{
  "dataset": "photos of arthropod specimens (BIOSCAN-5M)",
  "epochs": 9.8,
  "warmup_steps": 750
}
Rows from block 7 of a small image classifier, named by matrix and row number. Rows with one number belong to one neuron. Each number is 500 + 40 x the weight over its row's rms, rounded and kept within 0 to 999. All counts start at 0. Numbers have three digits each.
Before each neuron's rows are labels from the 100 images, of 14848, where the neuron reaches its largest size: "responds to" is what is common among them. Only what is clearly more common there than usual is listed. The data: photos of arthropod specimens (BIOSCAN-5M).
# gate: MLP gate (model.blocks.7.mlp.gate.weight, 256x96), inputs 0-95
# fc1: MLP up (model.blocks.7.mlp.fc1.weight, 256x96), inputs 0-95
# fc2: MLP down (model.blocks.7.mlp.fc2.weight, 96x256, transposed), outputs 0-95

responds to: order Lepidoptera
gate.181:495569533441488492501473495479512489449418430481420434489513602550498469488522453524544509476523524563476464505507505504492495532536546527541470440500476445533510447532495489493537524567537457473519467508592528497581536462530424486489472524490517463567449461568528500471576509539454455449
fc1.181:529467517471576475533570523510462472539538551461525577504454494460503503555483522473556486512459529539507455483558463520542581499546392506484471606457537488486519486426553499529483524480459528516481496463467453440434409508439496478545506492507502489564414519510442507492500517508532511458
fc2.181:575514458469521558484574539527470550407484495506537518443529484453520509505495458567488518523494537475471503523489521485488563409410468525443548538496497511477534522517527529496551506554492453561549418494504458487484536541561460465510529483550498507487511454466514606509407529475523438545

responds to: order Hymenoptera
gate.204:518459585519454503409525515442538542512462458498514488454508450538518486454511475482480487525507474538533519490570520513437443514475492554506379550553485550494565470469525574465512540506492547418555479533508507533558504470427442476539496478543490480504482542548589499456445528462502515471
fc1.204:487458485468458510479511513470482509559458496532493469512519408502519523477489483467467510474519441512598448429540547553421469560475517562486424541491477538545521520500557538527452545377453549463492501550505554489581521456438468500560481517563489504491495489567531505498436511492519505503
fc2.204:492550478501415545484445484503537520534498502511445555538543614474480519577458472478479482522506537548484489451529414475430485468536487459446528545576468538530473528498466514524519470545570494522514465435495537493530422486465474509579512465463508535470540491482443527473535395481494458519

responds to: order Coleoptera
gate.252:535461494516456532528500461534526413522503541490499522474507459563473459506496454551485443522528481517427502625482515513509564520575492475446481472503403456486543516514526467557477485461511449538512517526504451482445595503514537518500489524416506472521405491471506586550544481541501534518
fc1.252:484528496461543465485521542494461549441487498506489467524485573471482543476505488470459544474462540515561488379524476485533443467479513533545496481462608532493424421479457492433573518567493562480552501473519508489551475491479546501555487486574501537484564483504521407511462462456525458519
fc2.252:491486455491539534404461550426554529450524504462463491471515574587454530454481499563500528504550544477452510498491515507497548487572405478574495519496499433503535465544512484546503488508491451531487513492557532554483498429474532582496508460506440549417536517470518512501523501532493413462

responds to: order Hymenoptera
gate.168:538470510489541454472495532495465586506470501466553543532510509443512581500533505431419565430459501461504523479411525504502517486514473465547491445490528490408502536533462508560501525422513510528496529481510472414529497487472556466478511498528486573464480457522502534583472467454612522520
fc1.168:536491462536547488536492552486494565482484498475471585528544474482490542499485513459445531450415469461497553481438505489472517529464431486583504485474545462416515501549452478557567478458451499463473512466497496451519555512456528515452545499539458531449512469507538546591455556453594536513
fc2.168:575480450496526545535534506463497475484454513491484513492513461545567406497538444444492528500511480539578534526543483471539497559548438551529505426544501479420505517498575541433531439489552483459513458480497477492510593479553488481549437494479457534484519478466427484523461440433461528498

responds to: order Hymenoptera
gate.109:533534545471553515445504503459525438432466506485454484483455633492549530491535511482498497492436468515498521458520474422461584511524567487469411426513496518481531512484473472439541534490477542543575541459557529547476419457522486492543488492520509528443481521489471462530525455543559515538
fc1.109:563501547549516455453549497522520452449544506501476475550465512537471444547540461486505462442437511481588512528484462514476474482533472535473474554454487537490543468528470456468518498509585555577482491457560506547481423516490524396530479458503446516450485498486500550502571481483586573535
fc2.109:419536468463523493501429511497432513491486464461485484461555481487545583385532527526538463548592467518501470538476599591467478485512478455455505543511511455493517513458540485421528479450476539573470477547547542491547480533509518502491450419500530455501481543486516478498516502472544523533

responds to: order Diptera
gate.172:506464475481429530493500556517398553521500475519564506526499514552521475500425505438531493504526517443466572513505462531519492519528494402477486547546438525432564430509534550538501476520410520587494471502564535559460481541468524500435496483480519470448509472484486518417484496500539564516
fc1.172:502508487467447469494514511534405540501475540511540514611454515523482506484448508467515473512507519428440560492556460546528507510512438427491498553561457492421587458523532568492483497506446538563500464504537485557389483543512509503495494460468552429518487464502539459455490508523530529541
fc2.172:482521581480514527444506502549495494540458502468513461475418554492435527518529526478512447524565355474505442528507557480486460453476525502460597490548463436577479484472516486534519442494513469543512502494471528514537533466446550474470528401509446505484492479535528511526476555534515444488

responds to: order Hymenoptera
gate.234:520518479456492539450439451478518470474563499596508425433508511470481463493563492522449603487454517534567595525540549470430487465470486468504450443454497513552524470499563510552439572519500482458489498527531520545522489451492545546441504468518475542562445476456475527512459511514520487512
fc1.234:506464548526536440580561542497451489549476513412514601572533490504505534542451517472544429505500492441494392499495493545600480532483517526476563578542505502446495477485439476486493424479506476518496493467486455441479477551535453513558504529482501454451560523506518469496515491513480509458
fc2.234:493497466470466492446447401507536532488503448459475416502499462493518513558487507490414521441490493489481533510450578469577511469511516557471537578495499491515485527547485454464460522443520489506446521462551479575547521488509526475500575506557568546575496447516482527467487523516614505544

responds to: order Hymenoptera
gate.37:559555560512509529549447543542472552491547462517522477542438539522547453512428500536459540434492429479464517524513494514569529526482458479493533492530496516503496465490442494505430478463517532493460564610514476498489497579474436517517453519440507469439506524477397551523470447454451522457
fc1.37:420486552458433572555518535548475478473541457474503517504491488523511578489479512538493518483608489516492513443509563499527509482499529446496478477525500481488431495407518458496497482460494477434427474558474513522535595507469404587465553515505475542482465471445497513556472532534472463460
fc2.37:544445575491510459541585511484481510509491526534567523541505545464484467534551536542523512505481497527489432450472521510533515499542526508457519548523614449491467473519433485533451547527457480442528438530547488440467507515527497509495475445500487389493485454436542446451486545460404489531

responds to: order Hymenoptera
gate.210:508561516536520518458465456563524456467518440509535502463502484499503550497468443509526426490477489414481488517507571484434517526425474535478497409443545505534483500573493553528415502493585499498501588552592517485478555535540421467484530484522534527460462500509528509539506496505443542455
fc1.210:485422578458450505589499478514435535524489457462486573483499460504534492477546540447486516476484464537544504492555477471473425524417506549518557433525481538480550484477547494489525487436527532418537495507516501536562554501535489528457485469498548473556446499403512486454468580475515479543
fc2.210:628530464543563474533493555453534527511499558512543475518459503421428510528469498446516497505529467508526440518504505450535488499471424455529539504479453574490528510454547475487504497504524534419531496504463561536560505518435455437513489518477514507459393423471506515488501484463504441556

responds to: order Hymenoptera
gate.102:539491479496496487442526495519516453464495556509485488506455512475563508468473525509507457538445471480491462495513543526479504523495531566532528485613498424443613610481488463522437458512469515492397550478472520477522489485504445457574526492494494459486510598487518455521454563508564504456
fc1.102:474539463541487487561479527541514530551514486515447527480543510535462511549458433512505509459509506475487551485534527474529535474519465481439473502439546554508449373492565499439542504505497482505586394539574501495476527492491578529430441495513525500478465415459498520483564507472435520524
fc2.102:502504545473493441504514467528478492505531445511539519506597414518531489436507482532574547507468533454509494535526530554517495473464491476526466403498434532489431573479458528503510441615545481503497463496518487518399600540485478522494462493463441481537453471527486530504455510495468544543

responds to: order Lepidoptera
gate.179:511517548413526545495539472465512459494493529446493533547566536429520498522534493531515492586426587494467509481492449461477465521545521519481415550502444513540477461476457452470511547497549552463508417539488526516531443494494487477524437566519458494494581499490499529464574458491583456471
fc1.179:438528470466438535465523492501455540464458483468495502475519476449560512464562526498548492588446515516440505466554582500561515567473581467511479485524500484532478489466532498460505483526489546465493410539491541524528517530496456571464473602492502466486414464519559439499444515535493423486
fc2.179:622475467576505495493420455449490464486483525474544529468529489568512534576563517444525543392516513513502538527445463501474439524468445519595498516531530540508483499474445514506462520476457540435480481534462506522437515541523452471491549535481444484513464509481451461446543487510543537489

responds to: order Hemiptera
gate.241:515540461410575494534512521448487481492571538472535553475495483440572475486461486555489525527475497532462553428483493570556496501498546510572563427499451506492446463540496494443539484527474430504535487394515559496454499559487519494447547531521504571478526474483477480474536501500539508418
fc1.241:492535473404524450548527542480480490495575525450548577448500493409523483527473495513460537545479507488496530471538478550534532468571531518579504454464460494474453475517475526495529483530465469507502500476508479474460494542478528452454546545463533564516541463418498474428554512558613472439
fc2.241:540542450476523443486483542556539460470468502470404509525581466512447484450517467542541446504539454484528494508525449490511454420420493501517521474554451549500498523495493445506513601481470418459460492550413465540537604463469502538527493563513481501503528531502523489501501516530530553543

responds to: order Hymenoptera
gate.64:514563541495499470433556540554474461567598431512487503537498480475477600462471480450487523500577443503517439498504434474570517521484537541512576571469535480557412468493511519436488497472478544515506531473478497532523467487535514527452468453553418485471459520493529506441491505451516491468
fc1.64:494412513510491527585452476456525512434373553499514519513506568504498414548503499515524460536434538466463522504516567546434498489510475427477439479530432500446576541497484495548525480484546481459499495522504503463490520506475502473579494524475535571534577512524439483553480521529474520504
fc2.64:555534482538538541549478560486526520474496574512499407505516554466442546496530505532523557516481555479458549476495491502404494528495505515534505498406452570466503481429504531458611506438443534479526486513500472555507430437540476468491488452515535532523450548515503468519546429504523465459

responds to: order Lepidoptera
gate.128:512549524489501466549488463525481606511436576493521491511428514402486488516468479474520556538431496524453496523469464503468560448458493460516416563456533575449549475512544453528416513528554442546534507537484515565454444505456467496547475484564462521531528534467494501505505459494502523490
fc1.128:465548546512502500419472445467461534492462587515520524523486466516456604490513488401518456562471576502468510518588509478487458466553587461528574493547462515516479450558496507486496484501474543502509497451507486447508467472512531528448541480578512465467481470433495432535469511515569479485
fc2.128:532429449473504493461445473545533455463528437471528607433451475464496532501446501496482515412519495514492447495464470514520525485481493518538456462486460544469541499515479510515500467573436531426464545458533494523468500590428428508565544501527525549583489514537535463560494479502550547521

responds to: order Hemiptera
gate.147:506506499488533532523548457486476512482540493474477605500497511448463489553523499518485518520510488473458473461436463492520537574470495499434536532515501501475465510558478423492482411502522541437556497520465527542499412430562565565508446543497453474471552461440491532546515467594483525591
fc1.147:504484464504517455520468513548491493471530471460464392535489531555498549533516500547497468528521540560557508524536501488444542487589552480550553389492539516511529472462531526558575525475541509511426502525476463481519584477455466460491427450468513469505508535504439485446432424463516486506
fc2.147:536491513526450470553485479501580499549507459440458539490534500494477485539512505453495458529568446523516493402486534512501500502558478439517584552496494469535531452488521570497456499499478454500471457534508504516516474484562596479442577457477508491525399458532483553510446449493559582449

responds to: order Hymenoptera
gate.255:580478525483499510440499462498498506531560471511548486487480479509459515531504459510529479519526480510495363572491471548505526467460501483524559514478547526487521548557540537507458468503453528540453488576487502458507592482438500510420470551486467517537545453414477401506507487494514428575
fc1.255:555483532509474509461541481498514527512577507509482451490441467492463506566524418551502473534534535498487324559528483538497521471427490472505495522506513516479547528554523504586482507518428486539512508564474519464500573495431485488426488501522520507520512469433486462482520489521463432565
fc2.255:499535425484485427533511514424512454468510489487551502547462476556550515502515439398505482489464514575447555496579498473478584571471531466536523468543474478442510487557458547499522549486521473466506507522424493517472412524510502499474538412513486462460491540458550473517429522491490528550

responds to: order Hymenoptera
gate.227:547483485423528444459440511472508469548468466470462523485481433475527472474424512530502610474398460475508487500476434544449448532519508491489567413505593550497510534498467519539493475502478500501433536524499466473570492512528495510519534501583548538483556545521545495499561492503522483569
fc1.227:453515557555469542514536495491492523435563555528548506481459519559498539573536519453519385543617532534489493498453588514498526476493470498579478586433411470467504472500544467461512510470502506513531466477473455512490500485489484504484458482463467440489462445486499511509472542494507566443
fc2.227:491505517393548457453513472475474522592541469494433459435489577523524449465546469528404459463520483484530556502502570563542544466515547440450447543503468546487531505462523508436494534532567438484482483522450524535497477498490571453523492487477567542504530522463524520525489508520546523553

responds to: order Hymenoptera
gate.159:537505524495540507484586545538432499479450487487498485587471524462553561533473548433534426513546411501592465488488502529476530501570419483501489512552456517516513375483514515512506506524474533495545483543448493492543450496468482504407492508487476501448527489513521532494485455554573523463
fc1.159:558446527506467436487517544489562509520547496450510485451463441522507492534491489568480541420540462532491486458560456511529475493542433518497512529485494477479542523528491495529506493374543525534521530492545500488472471569440448458577489538424423474479520519532544518504572435542548577502
fc2.159:380502487527524564483464529457442526500472467522523456537544503526379526490526562528502511438544491504495551502569536476581510429574462568503442530452490534479500483432497448519488472518536539475503514443536449487521505516448484507505499502495529494508449575521465501560501481550540562545

responds to: order Hymenoptera
gate.223:544498486483506499515437506480559459545430524489512481560466482555518497486454500479487528479533458455564513490526461513516493451579524539492579530409506488525617468495452556480577484460494486530509412491441529491491507485473555447574425537527506535483514504487545419495468467475510526579
fc1.223:433561486508462526510455513509437485553507450492513517448471436471540531437479488445488496533534582460423543450479543517496512541441616498485527509577496497470454540470536511487481518517512471470469481533454478484442546492564596548431537510542516505518463447498464437543479539527520444493
fc2.223:621466483572487508492476496501558482436582534510520478467459520395520499500515519445529512528532522535592500498465407442501442483510535519509487458557497504474528460494503496451477453453466483493490420477485566546452507464540523490532545463490410488524536501495493489497452407501537520471

responds to: order Hemiptera
gate.6:534426380469505559553532528549543548525520448456399518517519525493439522488526487495517513484434515449546565555529586507495498448512562441450462492595517480514460442494449486474523510530457475493552487459508586518447486481484535543493529504457494506519467523491508474533474455489456507537
fc1.6:512449436548595515472555482546568549539516420430446517466549494476434464447547478525501470566531515504567533495439571487489497453459495485428452457520522476523430514476489496431527468510486484465508457507548595527449465515501548528475526487488570466480507551515506464531535515490483542538
fc2.6:449469524493457514574500492468447518534474459494498578435481540510508529396574534539555516564506542471379470501535498433424502516442477548495541489491484549517529438505518510421493536520558495523485493559467496446489504500502546554475501530496536580481559508520539497427520528517494461496