Rows from block 2 of a small image classifier, named by matrix and row number. Rows with one number belong to one neuron. Each number is 200 + 20 x the weight over its row's rms, rounded and kept within 0 to 999. All counts start at 0.
After each neuron's rows are labels from the 100 images, of 14848, where the neuron reaches its largest size: "strongest on" is what is common among them. Only what is clearly more common there than usual is listed. The data: photos of arthropod specimens (BIOSCAN-5M). In brackets: how many of the 100.
# gate: MLP gate (model.blocks.2.mlp.gate.weight, 128x48), inputs 0-47
# fc1: MLP up (model.blocks.2.mlp.fc1.weight, 128x48), inputs 0-47
# fc2: MLP down (model.blocks.2.mlp.fc2.weight, 48x128, transposed), outputs 0-47

gate.53,194,235,190,169,208,206,184,182,251,187,203,205,191,200,209,206,220,195,212,190,213,236,207,180,228,184,204,196,207,212,211,211,183,224,179,170,204,198,223,179,174,206,150,167,228,221,186,186
fc1.53,212,168,205,215,214,204,218,220,129,188,197,202,202,206,203,180,180,188,199,222,192,177,214,214,182,225,192,183,203,213,193,198,200,180,213,213,198,197,184,185,237,194,255,223,182,168,212,200
fc2.53,164,242,188,210,172,239,226,188,194,209,195,178,187,193,208,173,192,221,174,190,209,208,226,225,192,220,240,188,196,202,174,164,190,198,210,168,198,205,206,220,225,178,234,191,194,194,194,203
strongest on: order Hymenoptera (87)

gate.63,225,200,204,205,209,192,200,181,193,199,188,194,228,245,239,234,178,211,187,228,189,223,188,207,224,214,175,198,178,197,224,191,214,215,198,195,188,181,221,160,194,154,187,207,179,162,191,199
fc1.63,237,183,237,232,202,208,187,207,199,196,200,180,231,219,191,216,227,182,201,197,234,213,195,199,173,201,173,190,199,189,166,196,216,174,226,204,186,219,173,186,221,191,157,215,194,163,190,216
fc2.63,191,197,199,216,206,167,161,192,167,189,207,189,196,150,194,191,213,226,213,209,230,225,188,181,181,213,202,203,256,192,209,225,160,187,205,213,218,208,208,209,202,229,194,174,193,214,216,196
strongest on: order Coleoptera (36)

gate.127,192,158,175,165,181,216,206,191,233,217,203,186,187,185,185,182,218,193,212,176,212,211,169,206,199,194,235,251,189,193,190,200,206,231,204,196,238,216,193,180,151,196,202,203,203,210,215,194
fc1.127,202,168,201,201,210,214,213,174,195,202,181,213,195,211,205,175,167,196,179,190,197,207,230,199,166,216,198,220,202,196,170,193,258,172,180,182,196,233,192,227,241,191,221,220,186,200,207,227
fc2.127,185,189,219,212,224,225,181,206,183,198,178,183,173,202,222,211,209,201,179,188,175,207,204,231,190,221,235,154,215,227,190,159,191,175,231,199,184,184,218,224,196,202,225,214,195,165,215,195
strongest on: order Hymenoptera (82)

gate.4,169,222,227,199,199,199,206,179,203,183,205,218,197,197,238,188,222,179,215,188,206,208,171,203,180,200,242,183,197,180,206,195,202,215,220,146,212,250,202,159,226,213,202,204,191,205,199,182
fc1.4,229,179,170,208,209,198,200,200,208,209,204,179,211,205,157,218,179,214,194,225,199,199,228,197,229,205,149,214,211,211,196,217,179,181,190,250,187,156,194,231,176,187,204,198,212,188,201,209
fc2.4,223,212,190,227,194,186,214,193,222,202,179,171,209,161,254,225,191,186,206,197,199,222,172,204,187,180,218,181,227,219,191,206,201,216,190,175,228,176,195,217,197,179,179,163,210,180,228,212
strongest on: order Hymenoptera (45)

gate.120,204,227,219,193,206,223,163,193,181,236,195,217,218,250,203,228,185,183,171,235,187,205,174,228,188,191,225,191,216,179,199,187,185,213,204,214,192,233,191,206,194,172,203,203,204,175,180,227
fc1.120,184,208,186,220,185,199,224,207,204,198,234,194,195,174,182,162,209,258,208,165,198,172,202,177,203,203,166,193,193,222,210,207,220,195,176,216,198,178,184,218,190,214,209,167,194,228,208,167
fc2.120,223,196,169,202,203,205,179,224,193,200,180,197,221,208,206,183,212,144,222,215,193,217,184,241,204,190,196,192,168,208,203,196,239,185,221,205,194,156,234,192,202,190,203,188,203,225,176,230
strongest on: order Coleoptera (63)

gate.91,184,198,229,184,166,180,182,216,209,221,188,180,175,179,189,219,188,212,215,172,169,192,234,176,197,216,212,235,182,219,187,206,192,211,198,195,242,201,239,198,224,173,192,163,214,211,201,203
fc1.91,195,198,201,185,199,226,199,204,188,195,200,204,212,220,201,165,180,195,208,215,195,201,208,214,194,189,245,206,205,176,203,201,284,215,211,180,186,199,192,234,231,171,169,200,201,196,192,218
fc2.91,194,188,218,177,233,228,194,211,201,192,168,190,189,197,232,194,219,208,191,195,152,212,192,218,191,212,209,167,209,243,170,196,218,185,199,219,169,219,217,227,220,197,213,206,200,155,186,190
strongest on: order Hymenoptera (46)

gate.126,213,196,195,162,186,190,224,186,191,195,189,217,239,166,204,204,231,194,212,217,185,202,224,221,177,169,222,206,205,198,196,165,209,235,232,182,196,161,175,198,186,222,217,219,199,178,197,224
fc1.126,218,220,177,202,203,195,196,214,173,205,185,213,201,203,212,210,221,213,191,212,195,200,225,168,207,164,164,203,170,191,216,222,197,176,229,187,242,192,203,200,251,172,219,166,199,213,184,173
fc2.126,202,174,220,188,203,181,183,226,221,206,194,221,209,180,204,146,188,209,211,158,197,222,200,231,213,189,201,229,178,191,167,175,203,235,208,200,190,197,229,176,225,216,210,219,205,170,220,198
strongest on: order Hymenoptera (41)

gate.59,176,220,204,207,219,206,200,229,175,203,197,219,161,190,207,208,216,212,205,225,227,182,192,184,222,243,155,200,191,170,193,187,199,216,214,172,211,179,212,174,225,198,203,157,207,189,222,221
fc1.59,222,213,182,203,194,215,181,228,246,173,226,182,162,204,174,208,197,205,191,188,222,220,188,217,187,211,206,200,190,174,215,207,183,202,189,186,197,201,224,186,194,214,129,194,216,182,223,197
fc2.59,202,200,223,224,170,201,221,205,209,210,192,184,212,211,180,227,153,194,188,179,188,208,205,248,154,184,215,199,186,205,176,197,185,198,232,194,217,216,205,210,238,204,201,172,173,183,206,225
strongest on: order Hymenoptera (62)

gate.106,186,207,205,232,177,166,214,188,136,211,224,217,183,173,163,212,203,212,195,216,190,159,209,215,208,177,194,228,192,223,229,212,205,205,201,203,224,206,211,219,197,169,181,205,198,198,214,208
fc1.106,223,184,191,237,223,189,193,217,195,181,193,188,212,217,208,202,201,213,196,231,150,197,200,205,202,170,172,224,204,205,175,186,184,178,221,211,242,235,191,198,216,216,174,205,209,197,152,192
fc2.106,229,228,204,239,190,183,205,220,200,172,220,214,193,181,166,201,188,164,227,173,235,201,233,178,202,208,196,175,212,186,209,203,201,224,187,200,184,218,217,175,171,212,210,170,186,193,232,201
strongest on: order Coleoptera (65)

gate.41,185,189,205,195,178,189,195,183,181,188,196,259,218,172,205,222,217,229,224,232,178,182,240,221,229,187,204,201,173,169,218,179,215,186,213,193,199,203,227,208,184,185,197,178,177,190,212,203
fc1.41,175,213,189,197,205,209,164,189,218,211,171,203,205,175,222,200,229,201,221,210,200,201,193,193,167,205,186,203,189,186,172,188,205,203,193,193,207,237,155,200,221,209,224,209,273,207,204,208
fc2.41,198,199,176,216,214,237,240,178,214,185,216,185,220,200,209,194,226,219,177,201,214,218,189,181,183,208,170,194,166,193,236,221,188,216,205,207,223,205,200,153,196,202,202,217,203,172,167,168
strongest on: order Coleoptera (45)

gate.88,200,190,183,199,206,182,197,201,184,238,209,188,233,193,219,207,206,173,174,181,203,171,220,216,204,192,183,201,211,216,238,188,182,262,193,216,204,181,218,209,215,186,212,223,229,192,158,213
fc1.88,189,201,189,192,165,210,206,200,236,159,202,212,212,192,183,186,192,216,234,207,174,197,177,192,196,215,205,161,184,241,208,247,204,178,210,171,190,192,230,210,189,206,207,199,183,187,222,236
fc2.88,183,215,198,169,175,264,189,196,185,208,202,200,210,210,224,180,216,201,172,213,198,185,221,208,184,211,190,224,166,189,207,196,210,186,222,212,161,165,175,225,224,192,225,212,181,212,188,200
strongest on: order Coleoptera (50); order Hemiptera (28)

gate.66,204,209,209,190,165,171,222,230,213,210,180,225,193,217,164,214,181,173,225,212,196,224,199,210,177,209,203,199,216,167,168,220,176,221,165,202,212,182,178,217,208,197,169,213,211,231,227,195
fc1.66,192,195,184,221,224,163,241,203,201,208,215,198,224,199,191,226,215,225,204,196,202,205,206,198,218,181,243,206,220,215,182,216,161,206,175,164,192,186,212,154,185,195,175,190,203,175,208,173
fc2.66,184,200,242,157,190,205,151,163,211,191,199,203,204,206,222,200,190,209,174,218,214,190,196,211,218,173,203,220,197,187,178,231,224,200,179,209,218,213,176,218,211,213,186,176,174,236,220,194
strongest on: order Hymenoptera (59)

gate.50,215,191,209,217,201,254,206,159,205,185,184,190,211,189,198,214,201,200,222,191,196,180,235,191,187,215,235,217,234,223,230,185,204,221,187,168,166,157,189,209,200,186,192,188,208,220,204,208
fc1.50,147,192,183,205,221,183,239,189,198,180,211,233,185,170,175,189,215,171,192,216,217,182,244,204,192,184,198,183,222,220,200,213,215,200,219,176,224,168,221,202,182,207,209,191,203,222,183,201
fc2.50,211,197,204,210,193,244,204,190,171,207,181,200,235,212,146,182,183,267,182,206,211,196,224,207,224,188,210,217,207,187,213,184,189,177,213,206,189,212,184,199,186,193,211,169,182,202,209,214
strongest on: order Coleoptera (43)

gate.28,180,218,201,191,149,189,194,187,181,203,165,210,209,186,198,180,196,190,181,219,220,237,217,204,208,192,211,234,209,220,206,222,195,188,230,167,190,165,189,198,224,175,172,184,172,219,217,180
fc1.28,180,199,188,220,211,174,206,177,175,192,202,221,212,213,197,206,208,227,191,206,181,147,216,202,190,184,181,184,192,219,194,236,215,260,224,203,210,220,219,207,223,188,193,211,158,187,188,199
fc2.28,235,201,197,155,200,189,197,174,194,248,176,184,180,214,240,202,192,200,210,213,217,179,202,200,188,186,176,201,223,199,195,207,194,194,192,159,217,195,186,178,246,202,232,181,218,182,212,207
strongest on: order Coleoptera (43)

gate.55,185,195,230,175,184,188,228,182,232,229,186,183,169,176,234,201,204,224,210,217,228,204,207,190,206,221,167,219,183,182,204,213,190,196,202,185,222,163,187,193,198,175,206,180,230,194,204,242
fc1.55,189,200,213,188,218,230,205,192,208,216,194,177,193,212,212,186,188,176,203,195,204,211,203,188,190,234,202,225,247,188,187,178,212,141,224,203,222,208,206,220,184,171,248,209,195,178,170,198
fc2.55,204,221,213,231,225,206,197,201,167,202,178,198,194,187,206,193,197,211,201,172,190,189,201,169,208,188,179,206,209,203,209,146,201,201,186,220,169,204,244,212,221,163,231,188,233,194,235,215
strongest on: order Coleoptera (46)

gate.102,184,204,225,226,202,215,203,185,223,206,171,204,228,200,171,218,174,203,202,161,177,193,238,199,205,189,213,242,220,192,180,183,227,180,190,202,239,179,221,217,209,161,181,210,201,187,193,208
fc1.102,213,211,171,204,221,220,204,178,220,207,207,229,201,181,184,199,212,212,207,222,221,223,217,199,222,186,198,205,207,200,187,189,192,181,157,217,203,170,198,168,208,218,180,201,242,198,152,153
fc2.102,188,208,190,181,162,160,240,200,200,170,194,198,209,235,212,215,199,202,190,224,237,189,174,208,200,174,193,198,195,186,207,207,231,203,215,191,202,216,222,146,192,226,186,234,211,204,185,190
strongest on: order Hymenoptera (58)

gate.14,196,207,234,207,212,228,166,182,198,197,210,236,209,200,198,185,236,192,209,206,171,161,194,222,200,198,184,209,196,205,178,192,154,184,226,192,231,212,168,173,214,198,246,206,202,197,196,206
fc1.14,204,211,183,202,214,157,238,187,240,209,204,147,187,200,199,191,215,171,232,186,213,231,206,192,206,222,210,204,173,236,197,204,229,209,179,201,190,204,226,185,199,196,178,223,190,181,198,187
fc2.14,229,201,199,187,173,243,196,196,195,178,201,158,193,214,209,205,176,198,187,173,226,213,224,182,202,200,235,173,150,228,188,175,216,197,210,196,208,177,218,211,219,182,188,171,218,199,202,219
strongest on: order Hymenoptera (50)

gate.1,160,211,228,205,229,207,204,178,204,190,182,173,192,216,230,226,175,215,211,207,230,194,199,187,196,167,213,176,207,167,172,223,214,204,197,244,213,188,198,243,213,178,208,192,185,196,185,216
fc1.1,179,209,206,205,232,209,207,176,220,185,187,171,192,215,236,212,178,190,230,208,231,203,197,201,218,176,218,165,205,157,183,216,224,198,211,247,225,185,205,243,199,188,195,190,190,190,198,207
fc2.1,210,182,221,227,213,204,200,215,194,208,206,184,203,194,181,222,186,203,188,218,195,173,164,175,240,182,194,247,207,179,217,187,179,213,157,203,206,240,217,209,216,165,208,200,210,230,185,186
strongest on: order Hymenoptera (42)

gate.15,220,190,199,249,213,204,170,184,228,170,188,215,224,214,204,209,239,182,210,216,217,190,213,184,214,182,196,193,197,225,191,183,189,183,200,196,241,180,211,182,182,165,161,190,187,207,171,217
fc1.15,222,193,199,227,196,213,185,191,238,187,216,228,231,213,197,201,211,217,200,202,202,222,172,180,196,184,222,209,208,224,153,196,217,220,184,221,205,159,192,221,152,188,181,187,177,183,179,200
fc2.15,183,222,207,190,198,193,203,152,189,237,173,188,204,181,243,201,184,219,211,239,204,196,221,205,184,202,172,228,220,201,213,226,195,198,194,186,214,216,193,159,193,172,204,223,212,182,166,204
strongest on: order Hymenoptera (75); family Trichogrammatidae (33)

gate.30,235,232,208,208,201,217,156,237,202,205,184,187,209,184,192,219,198,206,209,189,213,208,161,198,206,204,222,203,175,170,206,172,197,201,189,169,183,206,194,182,198,192,189,217,207,148,225,239
fc1.30,210,207,191,208,164,214,184,230,227,195,195,216,212,198,227,206,206,205,204,169,186,200,196,183,172,171,197,206,243,201,215,203,215,203,217,223,184,204,172,233,259,199,201,180,177,206,227,224
fc2.30,216,194,194,190,209,198,185,174,234,159,188,217,208,204,230,209,202,154,229,190,199,208,202,194,210,179,230,155,212,179,178,184,222,229,198,234,175,197,193,211,198,194,219,232,184,219,184,194
strongest on: order Coleoptera (40)

gate.57,204,192,165,175,183,203,233,165,235,213,217,202,179,176,188,187,191,164,177,207,236,186,205,212,208,204,222,229,221,227,191,225,214,192,201,212,215,217,222,204,183,197,174,229,170,176,204,192
fc1.57,232,154,213,178,207,193,223,221,241,188,216,187,221,207,214,206,202,192,193,232,205,211,188,202,207,190,193,178,200,204,157,196,216,184,223,221,207,220,195,201,188,185,182,205,136,186,195,184
fc2.57,228,226,203,198,218,193,179,173,214,218,213,168,190,200,197,212,182,179,212,219,224,156,206,203,201,214,228,180,176,206,207,172,238,179,200,179,216,209,219,204,212,203,184,167,199,241,172,174
strongest on: order Hymenoptera (47)

gate.118,184,188,211,160,180,174,209,195,137,215,177,225,220,178,208,192,198,183,196,231,202,224,192,197,200,208,198,210,181,193,202,227,199,217,230,176,203,210,221,177,234,193,170,180,213,221,201,220
fc1.118,195,169,221,201,179,214,170,205,246,178,215,192,193,207,238,196,224,199,187,159,191,176,193,188,211,217,237,198,187,212,208,176,191,175,211,220,206,197,229,199,175,190,190,212,229,223,166,206
fc2.118,151,182,171,211,185,218,242,185,220,186,217,196,190,193,148,186,173,218,177,179,194,210,204,219,208,201,233,197,203,214,202,224,199,185,239,231,217,213,195,210,198,200,201,175,190,184,185,204
strongest on: order Coleoptera (37)

gate.81,169,176,185,216,217,151,183,194,210,196,202,214,188,211,168,172,213,199,210,205,198,191,204,223,221,191,239,217,207,192,204,182,212,147,217,214,212,183,194,204,211,183,231,244,180,205,181,208
fc1.81,191,184,193,232,202,180,193,191,165,182,190,199,236,218,238,216,190,191,179,174,176,199,198,189,165,208,159,205,229,209,214,223,184,201,217,201,189,211,221,212,177,218,197,174,251,194,205,214
fc2.81,167,159,181,201,198,221,215,206,244,219,169,227,210,218,194,207,194,174,204,203,204,207,205,189,162,205,213,223,222,205,196,200,186,180,168,215,178,225,183,220,163,216,193,235,195,182,217,209
strongest on: order Coleoptera (40)

gate.82,206,208,179,184,201,211,190,221,225,211,193,175,207,171,203,175,241,229,181,161,186,177,199,187,158,230,182,202,205,196,178,203,207,216,227,216,224,202,213,183,228,165,218,192,201,229,190,208
fc1.82,207,190,250,220,181,199,184,214,220,165,192,187,193,201,206,195,163,203,181,211,200,194,177,191,221,190,173,194,209,195,158,200,236,196,220,179,182,183,207,243,234,205,182,184,202,217,212,227
fc2.82,185,201,227,189,209,204,194,204,179,209,206,195,190,237,219,235,186,230,198,234,177,214,186,183,197,191,207,187,229,184,184,198,181,209,196,248,188,188,201,243,163,174,203,192,187,163,222,191
strongest on: order Hymenoptera (48)